config.toml
model = "self-supervised audio encoder (BEST-RQ)"
input = "log_mel"
norm = "layernorm"
activation = "gelu"
fused_qkv = false
inner_norm = false
expert_mlp_ratio = 0.5
shared_expert = false
layers = 8
positions = "relative_bias"
kernel_size = 15
residual_init = "none"
lr = 0.0018
epochs = 73.7
warmup_steps = 2000
Rows from expert 13 of block 5, named by matrix and row number. Rows with one number belong to one neuron. Each number is 128 + 32 x the weight over its row's rms, rounded and kept within 0 to 255. All counts start at 0. Numbers have three digits each. After the name is the row's rms in percent of the matrix's.
# up: expert up (model.blocks.5.mlp.up, 16x160x320), inputs 0-63
# down: expert down (model.blocks.5.mlp.down, 16x320x160, transposed), outputs 0-63
up.31 093:162136167102069142161145146069149167089101102068156124090138109152135118106082112156120131102138138106137148045145147131101125114161087042174123136124089166151144113072112112092120150136113156
down.31 089:114144138153116122112150128128128145129138102171148129088143141066105196184139099136102120121078129133156124187069169139118128144105120116161068099112155108140120128119140188102168169096096078
up.32 118:137082122204149134120127113162141167113089087087145090105208145098129114071108143158103120165164119135125153118129148135174071122144164143122084152098131099160116178118134214122188132136149110
down.32 120:109164146135159100144120197165125101171102138188128143146047091154148135087123129133096128074080143141162127174133076110105122085107035121157129138149095138107148097122131059133087079152180131
up.33 102:127074138091117147148118110143151115126171147102169130079125182148125137110156127131138132153146073173192070092132083145087101140162144119139117118165089164125122154156106166134103134108109097
down.33 104:135127094093122177097122099168099107135130091108136104141069169157117141127136084068122119182144173080096150179109106162154110079069167165134131152102130142174156151108102140095089140079132144
up.34 076:162127149088117113175188111101150122091154156153103131135132181127102143172162099038056161151130104106084132124082167158127113159132138126135165118089132148163139139126097149120164124138154175
down.34 078:114165067098106137135134163099088170130134162152103174107118149141110129126183043099143048183105098124146068157157067132148095149124190104152165107150134137111100148089147159185092180118188143
up.35 102:170136187159202140104142144095142114149129127097080108141085180137177157089095134109129159140121129101120082117079107107191096088175125142099141176135086167148104157116174153079128112138100165
down.35 103:137082133168141090155134154203097129117142188134152186151099108134078118142150094150098181165143127135100080189139153128118104172118179139138162101066184104090188128134047123200128107163142084
up.36 085:113076193097190163047120103071144132116104108123149089079175134132107151072122135078125212162085134144118085164108149150175105150146057090147106142166133107151096084122118138150091124064128113
down.36 091:149086121117068110158093175192136090145157147125103184104139168196172172137139070156166050102171103066118181146160152149073102157088151112151109128184163117149130096138156146143137110106111131
up.37 093:104055120066091173048142114123141092124117070162147084092138157093113158114223084088057116124107093123181130138111214166105112125150100156097099163114113130128124111132099143128084162109130107
down.37 096:082140097074147129099184159146100077137128153106089141181146149124086138146213082105166112111086087144079078162085156140065084190078215076149081100092139091094118188157177173158135149095173111
up.38 107:130133101094099197092132120133144143123102101102168122163101096115173103085144122111160099078106138111144159087137144124141112139173167131124082130129044111128109131108181130133120119124169101
down.38 106:097177127072124114155141187046147189164130131161165126112088159153174130116137140105130154136121123145112070142129112150098041221147123131127120154144147156142174108097150082103074089115118047
up.39 104:105118116190064110146130065183154159144163110181140133072093100115154182140154114135147111125108084103160083162183115101093098091150162142117141173096109176127174132060100147126057117134123094
down.39 101:169086104088108134101124145125125126115105171030167166133137150037060084165101207166135136056154131148152023151090185115119099072115095145136095155148107156100154141156105169133135118144096132
up.40 070:130161087111118128147149092148111133152167168119128109120108132137076066112186161115138129126189147121171169084159117111172110076122127049204143107135121163155200101096123067076125206137186118
down.40 073:175157134155119065155101164096156097150101187092127167132147116098156142112125131157063122119132091136072089143103188177063156168123108107110131128158243143141106075093152118122151142139161085
up.41 096:212116153148163133152091132134137108068121117110080134104126202123102145106105211132097117114111110119100108083099183108154100095147054124094102193150103178146108149112144177140152130123143135
down.41 094:181131154138065108124132104152117171102135211137145158157092076158137151145120126122164150131107132140125096130094058153081141165116167114119174101101175137081134051133082049155153169138190155
up.42 095:164106153088125139132065124174117162109122150097128151113106215080128061090124188089130124101117127150106142119104189108119098117160118080126114114092129131116085209149153149167158130115132133
down.42 096:093109155167144161155152133120139142141156117086134155128125102101127178085116135089176197164098136119057102075105156144043139132148167073177159093116180156122111061165136145162181136123172085
up.43 122:132109129141195148164125173119109113113135168147084128152169182113106145149175132123079176197102106137135123158107142066189075106132098111122145108078129137119117189116158200138151116213158165
down.43 132:041140121119096123088151167176120108159069117173129139154096115122159129129155090111131114095117121143111176110113123099186105128128155155134112109133072130140158112074119087157073106096167070
up.44 120:096140131128124160131187101120146121157126123106208112086122095095142128112119106172100181131158127175174170112159115112113092139071168109129142110099111103143087094149170147160133148134194140
down.44 117:182173131122168137156081091123137141141082144130050159107123119128114154138039133100137107089122113162133159151166112134127145123108146133089144145182153209166172120055147140129109126128085115
up.45 058:102173100124101121069146120170081111208157125103120100173177126093143093179180099141123113164133119159124104169136087117091091178122086126041143144098156132169177154131137125119120086094113146
down.45 071:137134146089110090147098208157144112088123145172151240144108098111173148128118031124154077127144071118121098106155082147124131159047147099200111097063126112143069159117118123145130183134096154
up.46 100:096151175146117243074133075161135204127118072094112109137117111114157124101157150138089151146114120112136152109115187095124053085141138125089121150140116158107126088097127114131139164138220185
down.46 108:121152147111102067164141119094101127082153164106128100200185157157106121196111132139099077144139165109129128126157074152109162144081196169131094133050168148145069155179159142073119138173106135
up.47 097:114165125118106136129186116138131092140156143124126089101112137140137153118143074166079180179150091145162181070094114164098051094078154102148165146096132153182128048138090125103115171116174158
down.47 095:117133080151180138123132122122171139127105086190069193107141144099131098101087085071122121110139123147129094120137145119101085107123132114160155114154153097138186173119117116104103133133142111
up.48 093:165159199169121156141092132086160093092177100160061143128116195158160141048136176117082117116076132092095137025167137132131090117137076101121131185170109146182085182072177195112134139159109115
down.48 086:107111120133083175084162143135131111138129170148099148115094119145097102125086202131163194133120120195138109120065102212161152132122108165148174117093125158074132090156084069179087146122182157
up.49 097:093088174150128123126096144188145077089107124111138142084199183129066148090089139112052100109128124132181109143102201144199046142106109152088125181120111115180118114099117173153123163167119122
down.49 090:113153115162169128090130170095114141173091138123131087106137107165141160107094136127084080113132171115157131148126113105120085072129143139116089135134158165076156090105103119142078114122171133
up.50 102:125101136085177132162109136072161100107127147090125156086151193141123110104100157117120169174120120136093091105135140135149122100128148136148096122092065119099060132158130209123178119134117160
down.50 098:173114093086145139142130126165166145169103031148156148109128086088119153151180083083169119142109143102144109183160167142094148128189121078124112128116165157081185133106117141186106151149159075
up.51 110:134140178154126202154196160109133168080150081107145126084116094131107142073081119125115191193101144142124106113148157117100092128124093107108165174129173102141103088103197162130150096120163164
down.51 119:090097109116151101179086156200166097159122154175154153145101159113108116146158145140142071097150138128138118177127130160119118148133136167100126149141075183131114100164089082121075151164067172
up.52 106:189137104084161153146117141208129111141126125147119117130204145122111135115094140099087098061128144098111133194092118146135101114128069134145155186082101103196103094124164171069151133127091157
down.52 096:098135192118076156121122073135169133100133150127151099155146147113086141175156110110117108084100165176161142147158139161145153110127195179108125112168112167096156151165121160125129131142128154
up.53 109:154151124156092183129158166127160157163171126122072156137098163087145109096123150145152148188089115168145141121096117079092067123126111054117132112198115076074126082137154122153138134125189176
down.53 116:162073140112114089169116090178127108124143170071128148152164150101116115124065110152193106084139134142086079095151122159127158124102209145144128115127128194093143166154094107162120156090111152
up.54 113:117146120118148108086105125133140108075107151142082112103087125176157079127157185096099207147160114138096179099142119108187101140130072109183182114136129145133128131083081076133109161151197101
down.54 117:149111120109140135134138135084117112137111140141150166157157131139122134123107137183125080163193135098108118162120136184113141125114186133112118125131181079133116154126118151136152113164096155
up.55 098:120133177133121165139176148106150159118162097090127200107181114118104128063088159130122139161121119155111129123078149184103081158155175140149161137144119074150062089147134130143144166086101175
down.55 102:108088096077080079110115167113155072108143135135138174115060130173146090142126102049088172193176121064121058182132066134081144112043109146171151112101069234196144112120119122104109114135133168
up.56 092:192095149104060110156155142111133083090102175104190179105075183131133123153133138162116148197180123069098131104090095144068116114101132091190179101079115155153100116173151140099154117159129157
down.56 086:139125127091117184132180081086124164147120018144184115124166123093115156122109119107132113134125158147210110171178190179131098170137093112152154094192103157073132110095089140211074180135133119
up.57 115:125114140146101163153132072133194155090162121141099130122150165108115108141109103163111113160138084135155133094086179160114071105153165133157148140176144145128113115148121143152141151162125139
down.57 111:156083103110131096102086139172094124182143147141114113089116126104100164123132144108189093083113127116118070153175120136139185058100147169103086135103067153111131142122132109128142119135142141
up.58 090:105169154087138160094123120156140130163164100127099085140111144108123151053116129112126108055097127100188101127134140179122093116121147138066175221145128120167061110116145140122128116046115158
down.58 093:091135116092105145163128123060150100132171156140158137115125132105115132159100118132116155146154172097144162129172100192116038165097115150192151094105123194119095133099119104085105148181143129
up.59 087:141108133170175158095144161116126149119118103075138131086154129124111194127148121125144129138128104096139144110139117098110101084153143123152120115086100130126128161111189172116171142143170189
down.59 083:112092099057143208057087131067142109151123110122166169093145134111164069136085187155177107132121184109139130084167117170190072122208122121129157170140112138092121083183116130199092190158106101
up.60 102:139180124164181142120164217079140113137179132112092067118100163151191157138106128120141164186136134113116079115160088099183088077177115135072170109139126142142107164047166171081117113177130116
down.60 098:108121177122121055151149213209112103073065209145120182147104169160098049084107114173117110131184107140119133130132088115086078169113127130134238126106125118117209080167113144167132116143079102
up.61 105:119116126152180109094134112164118105127156160121109157119109161164132120132213099109124149151146174118125189140097138103138113094076174086165132114094159127157134163077089089071127206091132115
down.61 111:177160193108115090116162091112078142070101138048140124132176145089110149155110182163081145163180160099124097126130177104155085160174140091156167123111233125139104164088085116119138123108120085
up.62 112:140135115156134194123187156106158135151163090119124114135141148131096096119069139133096149083100146143182147096121175134162068106073069130139123194182100116147095154078163131152154093160184168
down.62 107:092137152145117118168132092135132107093158147109102124103162151144162116080130154113158132184130200127096127115141104142125119087149131129128118179121184193134084097099091122108127140119081080
up.63 127:134133193113164141138124116143213155066118161130092109110132121105130118103118158136149185106139122144116163135111127127134091123137109020169152115080130131123135074100113168164165177188166114
down.63 122:104148116155128166115085112108092105168080081123119068181127054164137175102131156097160149120062086133143143184142124101140140124124134186072096137171148125088131148113144119133123056076127104
up.64 109:158157155100103124091066129107169107111153122120139165098117146100144086084071151147142169185076147116119121105110101175152087111113150125141165167155114084156045116114129106164113141060139121
down.64 114:102132135176146131159168072125128132143089124109050112133120175092116122065141133129149174107154172090137148126061134115147069186099121144162152093150108092150108147115114105096155150135146136
up.65 099:142142172130176178054071143163133090120109154123167128115140127101114062099067182144136127117138129140116140132160099108148097101153061072203105139127081108097111128127169151140158137093141162
down.65 093:132165120134139185116136108130116163100126067112061146156156098150119138136090083115126150132132151117081131081119124159166101117095106143085128113122178152174113099088104154130107176187128112
up.66 111:177116153172134120167106116139170167086126142093151103074120116086135136150179152166122171137147101106113179115094158112097099122182102054173121106102129122122126098105100136135169180119154127
down.66 110:145141110194121130161062098131136103186149121107121112179130127154152178075140171093128098122119102119143063152146137107107146138159114143070130126213173124106124177133122088123116118100095131
up.67 073:145131181116120168160149125112143195089154120124131084096115133097096156191107215128063124092101128112126181114118177111130085100136120134072161139129105140116117115111147165159096109079127134
down.67 080:084165104131044093148159075121158114119190103072103141125189156138146122142136142150138140143110125101108052118133092092123134154163192099167132149128144255193098077123056109080116112130155088
up.68 122:187098150119183184152120107115164111105149096070113140095132172092103135068070161096161146186133163134118097128126095121182086090155094130152136186108063104149136127121159201141137141154094148
down.68 127:141144170118122147138111157217133147112110198125163153137088131118055139193169117178092171176074097136134068155106125121090180124156166110131134080089172155071168134126061140173114092163134117
up.69 082:119103152098177137128125128150140156086128132174084128149146120059171137120166155122142143083103116169124172133117116093111099111188068061093130068146115092086136169130182131157093163154173113
down.69 082:148149107100111118136144121093117072206105121145136161154082077146146152124124093084095120145140048098085061169158127144094116096100141115136136114142161181147121118091104121152098125165150111
up.70 120:182115189089129137117092196130156152085096137110223150121138124132099058111106189156120160169132114129151142077121156102068106115132090072181156092119067123111060088172180160191129128128160155
down.70 121:145132137134139205160165102055151213150124097139061139094106117157160172094069100106142163112106145090128122083105133162108063126127101176053108094149140151128123112132116135105141128128081108
up.71 073:159151155188103148150095118200108084095114102116100146120120160132118120121158145098031124161137112121145130095158137136175106056085127106138135172111094096172126107133148156078103149155173166
down.71 066:130134092179072090133152099155102054118148149093115134180106084124109125125165121112124133136135081114088055170118176090162068070122152113164150150142158176140200125123054167141053151144148092
up.72 076:170166113116158166132139154117140125087175142154117105131118175091106145143115156128090163148115118133129156132147131120147019100160062071117193130166095094141181158086153160112137151166144152
down.72 063:086096084081167174100128154074168139118167104139111161133152127116150079135118150126097129149176184095111124093172130130172060081148092150091164189149080144165143137146143131137110160161103158
up.73 102:164073173160209188152127123140145153076136126137109135107150163133084160125141178091119140151100142148100122143127165118150103144139110109053153162137148068149130195096168157171129126102103142
down.73 105:130099138147111083115084147139118113113168179138156165140067134092103101148138125163185124128142084139124101129160097182083131118128122116193187098097170165093144073183088115172111127130146109
up.74 097:144089130155152146108120100162140175141122147123124097162146115071181114142139174151171112104163071166178104167175085109125079157177134146080110115108130102096136143154129157098113122123139130
down.74 096:100134099137144113142148151100112144124117153109165199142119175096135096183104172121103071104182141138109152151112106139173117123151170124126121058118113089164126124148096148084157133152093163
up.75 116:116133098122108143159069097162144117136118099140119166124094127105163183108169129066149108142112137118142111141198106129158118049129136126160114138095112147163133163046164133145086185130112116
down.75 120:179110100133149166148157164125157158152104159037114137155112118105089092122086189152152158125118188146106084131092177105116064075110099113151118172141122176104138145111091109164145119152149179
up.76 094:126172185112167168104150121142128199100100109123093094152153120095098128087096148121112137134068141146112106142100171093096075124197074087077133130147163133066122115067154139125121130161148191
down.76 092:080157135103182065133129121074114113093143187173107155170150125166108103166118126116093060142093147129177120113130078153137117159131153171119166117094125144118085142127112166111132177183144117