config = dict(
    arch='conformer',
    dataset='acted Russian speech (Dusha)',
    hop_length=160,
    win_length=512,
    fused_qkv=False,
    qk_norm=False,
    inner_norm=False,
    drop_path=0.05,
    optimizer='adamw',
    beta1=0.8,
)
Rows from block 5 of a small self-supervised audio encoder (BEST-RQ), named by matrix and row number. Rows with one number within an expert belong to one neuron, the router's apart. Each number is 128 + 32 x the weight over its row's rms, rounded and kept within 0 to 255. All counts start at 0. Numbers have three digits each.
After each expert's rows are labels from the 100 clips, of 14976, where the router gives the expert most weight on average: "loudest" is the band of the loudest frequency at the time of the peak. Only what is clearly more common there than usual is listed. The data: acted Russian speech (Dusha). In brackets: how many of the 100.
# router: slot weights (model.blocks.5.mlp.router.weight, 16x320), inputs 64-127
# up: expert up (model.blocks.5.mlp.up, 16x160x320), inputs 64-127
# down: expert down (model.blocks.5.mlp.down, 16x320x160, transposed), outputs 64-127

# expert 5
router.5:158072093071133096150123089160149134136135132116098128207195147110178162112156058211102144178141139160124148116164117178136168098102143133132138122155128104128101126111050113117122166094112116
up.0:094138237110088156130125182124144085080104123185132118142148119111167166104095116100158095086133120147139158185112107173108123080098133194125151141116076111148143130075120170093144080145117116
down.0:139084138131108134154170190138123100140100132094159150120136145096176156077135074128120158136182142067167138093116161103069123145115141143076071104148143132194152167125085144137144151116100086
up.1:169129164114130120178178167081132072122143110146119141104100114183123145081167079190181119084065132091174127119135157124116093121114107117118127103126110152102142087135141098195123146169165165
down.1:126106129098140090150176179070141134106203073112129215147141108166142141151115084140075134115067184181166148094102048149158116091127124110156135161095145164077139115118123164145121153111145144
up.2:110125109202130172095146104142145119129134150131153129131166140062147121147111207135069165154103197126141090155094108079101076123139086109119181118150140138074104121114173125153205108153221119
down.2:171088126120185066130168156175145124127123151095097111150073160138102138123075101164125114080102103128123143075170143143151185153120116105151136131124123094144174129152170158113084127167137170
up.3:099096131097094169123099148168177101076061146124113087129149120113108155100077107123167109072137153155168089162138117074143184076157147237173099143115133114218134096065076134101082108104113078
down.3:172134166125128120123159164089105068114122073140134106160114111050189116062135136118163125179165127105119174135104156140173124135094170171107146144164078156147122102139150099182075150080125098
up.4:092141120134170115122117165090095136130159089153179109192052116119099065102116190138102147134074191125136111131140132155132095162155144123112174134140156144096152168122179140149198038105208117
down.4:171131189129091165147126135115108129083141144129209118148079106081146147144095096145122190119150122088146142161127139144080081180148139188175171100152114164083056113163115112169132144047137104
up.5:122127143128099136131133160135148107076157171144164107194131132097152109141127115175132075114096157102093153090138175141150124126143117144154166103135092142109130078091103142114148042075153092
down.5:113133127122186080148167101069176083123136144122125086173110165124109086050101147096157111159114155136091174077116094153155136128091133123075092167131130143160051079119153142140120111099141135
up.6:123105142129151149143148079127197138171105140116096052177126136126075070130200124182116157119085130153113126129186150122136128081153076172145152142152127096163116128139146101144160062143210110
down.6:068096146127111144120119180206125108089113127162112094093123064111104140119067124114114147136228149137111032206109110073146123111107200127078120154138065151085115160143094092111122133122087142
loudest: 250 to 500 Hz (53)

# expert 2
router.2:201128086128154152167138143133163054143106123150099083201103152139072155147123128151155146158155139182110098093073073147129148146111137163152108114139106146125112144124095122200065125139093119
up.0:182088149199099152173095130153076125131082115140122109119130132052137077156124145146117138105159168119164075152053141079146171116110168152117135098150164135131120172122164164171114076091095113
down.0:130105094132141133052135091124103133113148116121118147131131157141101114133164120128112131151110120157127216125190119105134158108121090155081116111149132146149112183173137114105176155217132104
up.1:075134177167150139133122141075115167144178105167122101158099149139131110097142149177074136158109130137153171100095148160150049103106070123106191182136137098095090065162190116213185127214172127
down.1:098149159081119160136093173134119069180143068244150147130172110128178182161086090152172137100165137108144106198137095126093132156126139103083086157135089174155104140141119137154135125143080111
up.2:156114154175111165088077132116096136075118133132100131151204089116184067141135205112113136207084172127104064134104114139123161086080109083123131150135197092135162116158069112098183180106157116
down.2:087145127101103099120094102182181153159162155155082108172117106137116111140159114123109166150133156154161149140155139101103140113159203142215170096141148152148131117062116141075132179176121130
up.3:152097160074135163160148167130153112147135155145128100093130155118143102181169078182151131159109129069134161157186183086085156124160096169135119075111097122133122162119124086165110080137162129
down.3:109149115155107115133088092181075104106073183162112168166138102155100125111178146147087098137108177172157085178122080116166125129167131149089077116152121185099148160078062112086140139051169135
up.4:103187149127179093110119149121108229156217151111121097122106117165142122109159159172079176198127128107136152096146145159155067151168153169164212140113115133068065099129199146169119080125193156
down.4:108139084160152126150081115137070163089132096123093131146130186096150059124054167111088161111092131127153087103077130163096155180128193047129107149109201128086135132121092156116152099083171137
up.5:138064134075112184110074078124184120119142180189103168119151106102165117161121079104162119114122081112179090139123175158119145145135133133194092090133137142147132136165155164080090135111094145
down.5:140126116155128098158110130135180164097167146074124166124152071098140145130141132085097134144130144151132234082124125160107124102135158177132145133179127132132114076103146143123154063087086128
up.6:115117147110106149162108225144104098139117167133233105111152119144179089112145104154149085143156137114196119058127117153123130139062112110119134186115145161100138145087164148155145090142143096
down.6:115194149074162129111119145129145195106136103119118127097092128157129160101152079168161084137135080114114194059147146129155117102108114185111124140126104157120184189104117175104119133119071126
loudest: 250 to 500 Hz (54)

# expert 4
router.4:112156115107078113160128144160115126125112157152090130111139104108090206146093148197133155149132173119122168108126140140119128116140162113104153139128126148124049145122134088137157072126127183
up.0:123104121072160138122028134080099131100137155181150168150116115125166111110137103131127100143104129134091139067141127197110147160119118153151163089130126129076141067085168143099095110073141155
down.0:180195115167133120134104229094085072144101080161169131166075080092156096177094082103131161116170112137065139094120145081122155188132118103183161100095186136160127112162138089170109167114105114
up.1:148133165137173123136100148101076141093123166189166168120181113133191110123118125097081113144100099143102136135112112157115115095092117119127098147093146130132187153185130123134121146055142114
down.1:166131125063102131111196153189117134033154072101143136112074165093154147149093109147120077169102130153176120148169106132089176143116146137084140125128091170082118107153113099140127100180064099
up.2:195116148109129163176123159136137080135153089142157114132133102109204098084125135108181089170082133143169122145122138115109075112077150125134167130109144056165148123120127163129115182186132133
down.2:122092171147089118119116205199114098074133134154126109148136185148131143122153139175092155162085184164172113184168115068131183103125129103143083113154124140102176074186104087066137140134135106
up.3:162090146088141090141082131121157099131092115162098129108158092087149104130121127120135123178137125086208128088102168171142153101110155151143190104168159062110094132146106147093130104142093132
down.3:111145107128175057161125102071142132129037099154075125151105167145094100153224146149070153125078115115109134114142147140011129139117143098103165140128148118128126172192123119116163205081143138
up.4:125164154129165119176106137127087137102122112134116052169070140132136126095133110162091147209154191150135144148099130079123153126095172175063117138173146129107133124125145102190058149116152064
down.4:101137146138087128113133142185145133061198109148155209108144113111150184124120126105099087091171158134135163135127149105127090072170165130127106165175116126093207144077109124075178152136132083
up.5:180142111106109174119083137151057158131145128145120182168154119079196083129196130109100092128105185150137178107157146203145103135113116127157186166161199130099145132108109147124123120133129143
down.5:137131130096093139115173117141121111073167089138100175179108124165081152102125155116130062147084131171175133102103156124115132187183167078131147148154169127127163153147129098146134211178160165
up.6:165098145080099158138099155147111077130134132101192188141137098112166064095125134160167102119126156113151128079077173125114083137099149131118106100086147130185187150145069127156105127135111120
down.6:119154171099119159099148175072114205134144118116132114176119167110047092121119093154119176117157148141180173188140091065169161078143130149177164143126138123143115041141136077180181175115119086
loudest: 500 to 1000 Hz (30)

# expert 13
router.13:120119080113120094125142087153204140120136134117121096187075131149108142135120098187140141118180148154068119129138110106080141161094125087078084107157113120141135096106079087110117132125100159
up.0:190131156139140112119155169061082160159107058123097082162109118129114127132173105154116124075112188095098118129074143140123083177130106122162106100146178125110168096106108145186122150174116127
down.0:156125108158147135098103109105112092156082167108160088163174088075101112144116190124129161091094133101098179105107139179129122132088143075148164158108184080141165150140120130098163137080146151
up.1:095130081150085143110148118077179111152138104135114177126149120191109150103160094068155094119139113164119116151124082116143121141110106098150098166093146135140132070109123072098119200179101174
down.1:128106091109130112135072139142092130143140139136108134197149118068146068171116101082098140081172129168139122097109102124105212122163168119142137172145196134078123153083093164115125138052158086
up.2:177164146105145109099085172100114142085105142150082130184082183194182162099155111143102178158128148071169166162154168139127129112198153161118149100135125139130108114113124160110207108109156093
down.2:155103107129105099164185072118159122160153176085143104117127103169162125134093128167150088189089129103085179105166134166116079147089131081124154152112089049056106100161160134139170108067142202
up.3:168128114109229132121110167145151172165154157144088133171177094107149146075122076078091130085121146139131100088104117120169127103092139148197118174108185125181106089139067169153105163122116117
down.3:135192173072149206137122113145151091129113162117125088123108179126114144105190124180111117118131210114115092120148134082158149167164136142111058073121064102181074133094165147157115097148125142
up.4:190126129088141118155128118124163137152153133087099094140128149094179137146179072171136160142110126051127174062178171111076149155109122165132168117158126091163119113161148136175121085127153122
down.4:139138120157129074158114129149097115102084179141114131099131117108074164097138160185075089112126143143122117137113105106131123086154106179126149142143108085094170085161122156042193092077098177
up.5:137145128129150123143115210103123153112140185117159099167123147094146100132149119132125148158103181105143146073142137232175121136152130131127186135149174122085073169125176127155176107145206118
down.5:153115150082125109165140101113111129129105165154128123069102166109114087091110155144140077112098122145104148126097115139105074147095140127113167164117123114095086105055133121133109157176168121
up.6:117116168041153087095072126089174148096104129155148124178130132177115100087103107142115111123091149128159146114179108192108127106141134143108149132129111107134101077092128132112162091118170126
down.6:096108141123085140137085109061083134182140100183116186164094138118126117131078179088096140072113141146127082165083090147126120162122132125108118133123187156113154118107113127139139098150071106
loudest: 250 to 500 Hz (41)

# expert 0
router.0:103112178106093113164182052117125098130069130188161143116161126092109194125168183122137106125202142157164101143105074109156115155127130125095123127123081145102105146204169093112165103136134158
up.0:110169129134115164109124089198204173158161153162085161135135112102140050137136122138126103088085117078180091122137197154111128117177125137155109097129111123123119144116095087108138094148176126
down.0:114184113151110145159151122180153196111155112146163139189105151147120137177085086111126084211149163129132173202189128175133133096137141129093161166105128091137085103126095077219132163178119123
up.1:122089125120152109101089120131078116143113139167058159122151134118159109123111143161147113183142101121144130115120144103125200133113133109126144157140147111126111120058099126111058098148106107
down.1:114230120082113166124130074128161127079176161141163159125146118113114171161118093118122082124114140111151117124176133156144095124216081120122160106172070098126120202099149075135192120126179106
up.2:133118081115111132096085171077135089130165211115135107177108176105107105111130114154114112112038133066133141048115165178126105174157084081213099091140171082111095060122113142184132111132156166
down.2:126118091116150148140125160170138142064123145073103110120158084129117132076077173115147152146131158136135120172112114193071114058088141167149117187126130129118116051121063104168075107154141086
up.3:112117120066142084154102172120142176115121112175079065148124141097126151207096105129089163162093123118196101107130133158088163089155152104161119095149173077121123143109119114153041150128126078
down.3:131160112096186094180189153128141156159103110067111142128106125114162078058192158093156190138165098105108199141144123168093186124137147150088099147131135166117113120146095107066117114113118145
up.4:136099135068100163136105165121122081134167073174145106101075130127199133137128110122155105121116141126113133121130095157118094189096106151130165129094090076137190069128159163181148125180062154
down.4:169143195134159080153099121118083164127092126118107151116136137104099121093077106149107182117127094124159120085095173121088118115152143144110125118156068121148116129161137129076124051141105145
up.5:139119124118162131100107131103107102152165130189030157138169120154124109103127131148118103107113141145113116122090144107095116123104146126119102139089166100099192109138110112101153159136126103
down.5:130163120123092060148148110122101111110133164065172149140107136160149122193087156131101139193149105116122136117149115136152098149209044065089138140102176128060160121158133165126154136115149155
up.6:183134108139165111156086090109102146149112140153065091142087152164116140174180092143021108071084179084103102143123146095110127186120157112150118100085198093156161120091111161138114108144188148
down.6:163126110077138158113130088114178156117129135151100074145087121174086145116133156146112154179041154143090140122139116103149203164176062134172129085126133083102115106097142129102111120153129152
loudest: 4000 to 8000 Hz (29)

# expert 3
router.3:126084123089097142115058082160146102119122175103156108130117124196132155153097108121092104140186109119095105141152088085152161135113181087077111093109144105169135107108108119123134113100099131
up.0:150121168167090135139076186139088056090111062145143146164155107135098097138113138104163150103156129113173107141110131146121128180129177129149110101131100184159128156064037117118138161127096065
down.0:069104093194115162116096112159106074187088120137106150096095148092131140136095183082078167141160169106133095106103129058164145104169136102150145137143120105119174166090134117066121180109096102
up.1:135127201117079103164103135147147087117145149125182172109158114134152193099126067137158130143130167095199133179152101126129074078138138157155110146089039158161152133114077114159174185103106059
down.1:101145110135088109080160106123159122158096054152093116131148093118142122152075141125130153182140175160104132120099123100105126118111132073162179110112188092144168122138142130175090129121118148
up.2:135175148129145081104075155136163135090123160126170106171134104116112172126176119150100123123119163138130151084149081194095114134137123166109112101121141120094123144175195150089124171128113105
down.2:049133178164097064156116133163159148087169159117111093146171163115150092181132106179087097112152168139116074150108120118106201171106174103067082167117163137090130157088132115102139079115099154
up.3:073157189145087152150130139108108140116153134152146120121137154107143117092116136175153100187124086114137140169188162122065141144104140148099167147147108127125132120108187159131141095181136134
down.3:192137147065128163096117136131166091124122104132198109113101105152106184128112098098162083117105096128148144162114147202141124147133104165127107162139088127108130097099142150179115126144176117
up.4:167073139153070087165123115113143163162068158169100118159102152116125151083135063127082118093139135119184105133129114122111082106101105137125122111102131115125107069084124157198131154182121084
down.4:073210148131163148136169107128097181184124173093128108096105154146064106061145119151128082147176143083082127132111110161209153123134163127095134100115087165141109161155121088122099131111137145
up.5:178120118130164107156126122097137144126167116161093087131120147122182152101132147127072076131103104071112183095116168142119142142156107141205160144114177090062123092143125127168105113125216124
down.5:060100150170132131155133074161131208174124107206127148162167137092133092173118122113129160144151093162119164176133086185129176084144092095090143173117133124153118150095131122141115149202095160
up.6:143116235106151204140153154123114137107092100121146091123132098105146040064097123141142102133101122102240107126169193147121130094061141164129144143125145143131089085130154146142119094169149128
down.6:118193161108146162120104162100081105081104155098148164160067150092147077100102110160137127135129140125194150122160108154153144152132141160051138104176128157147088190157145152099111111099163126
loudest: 250 to 500 Hz (50)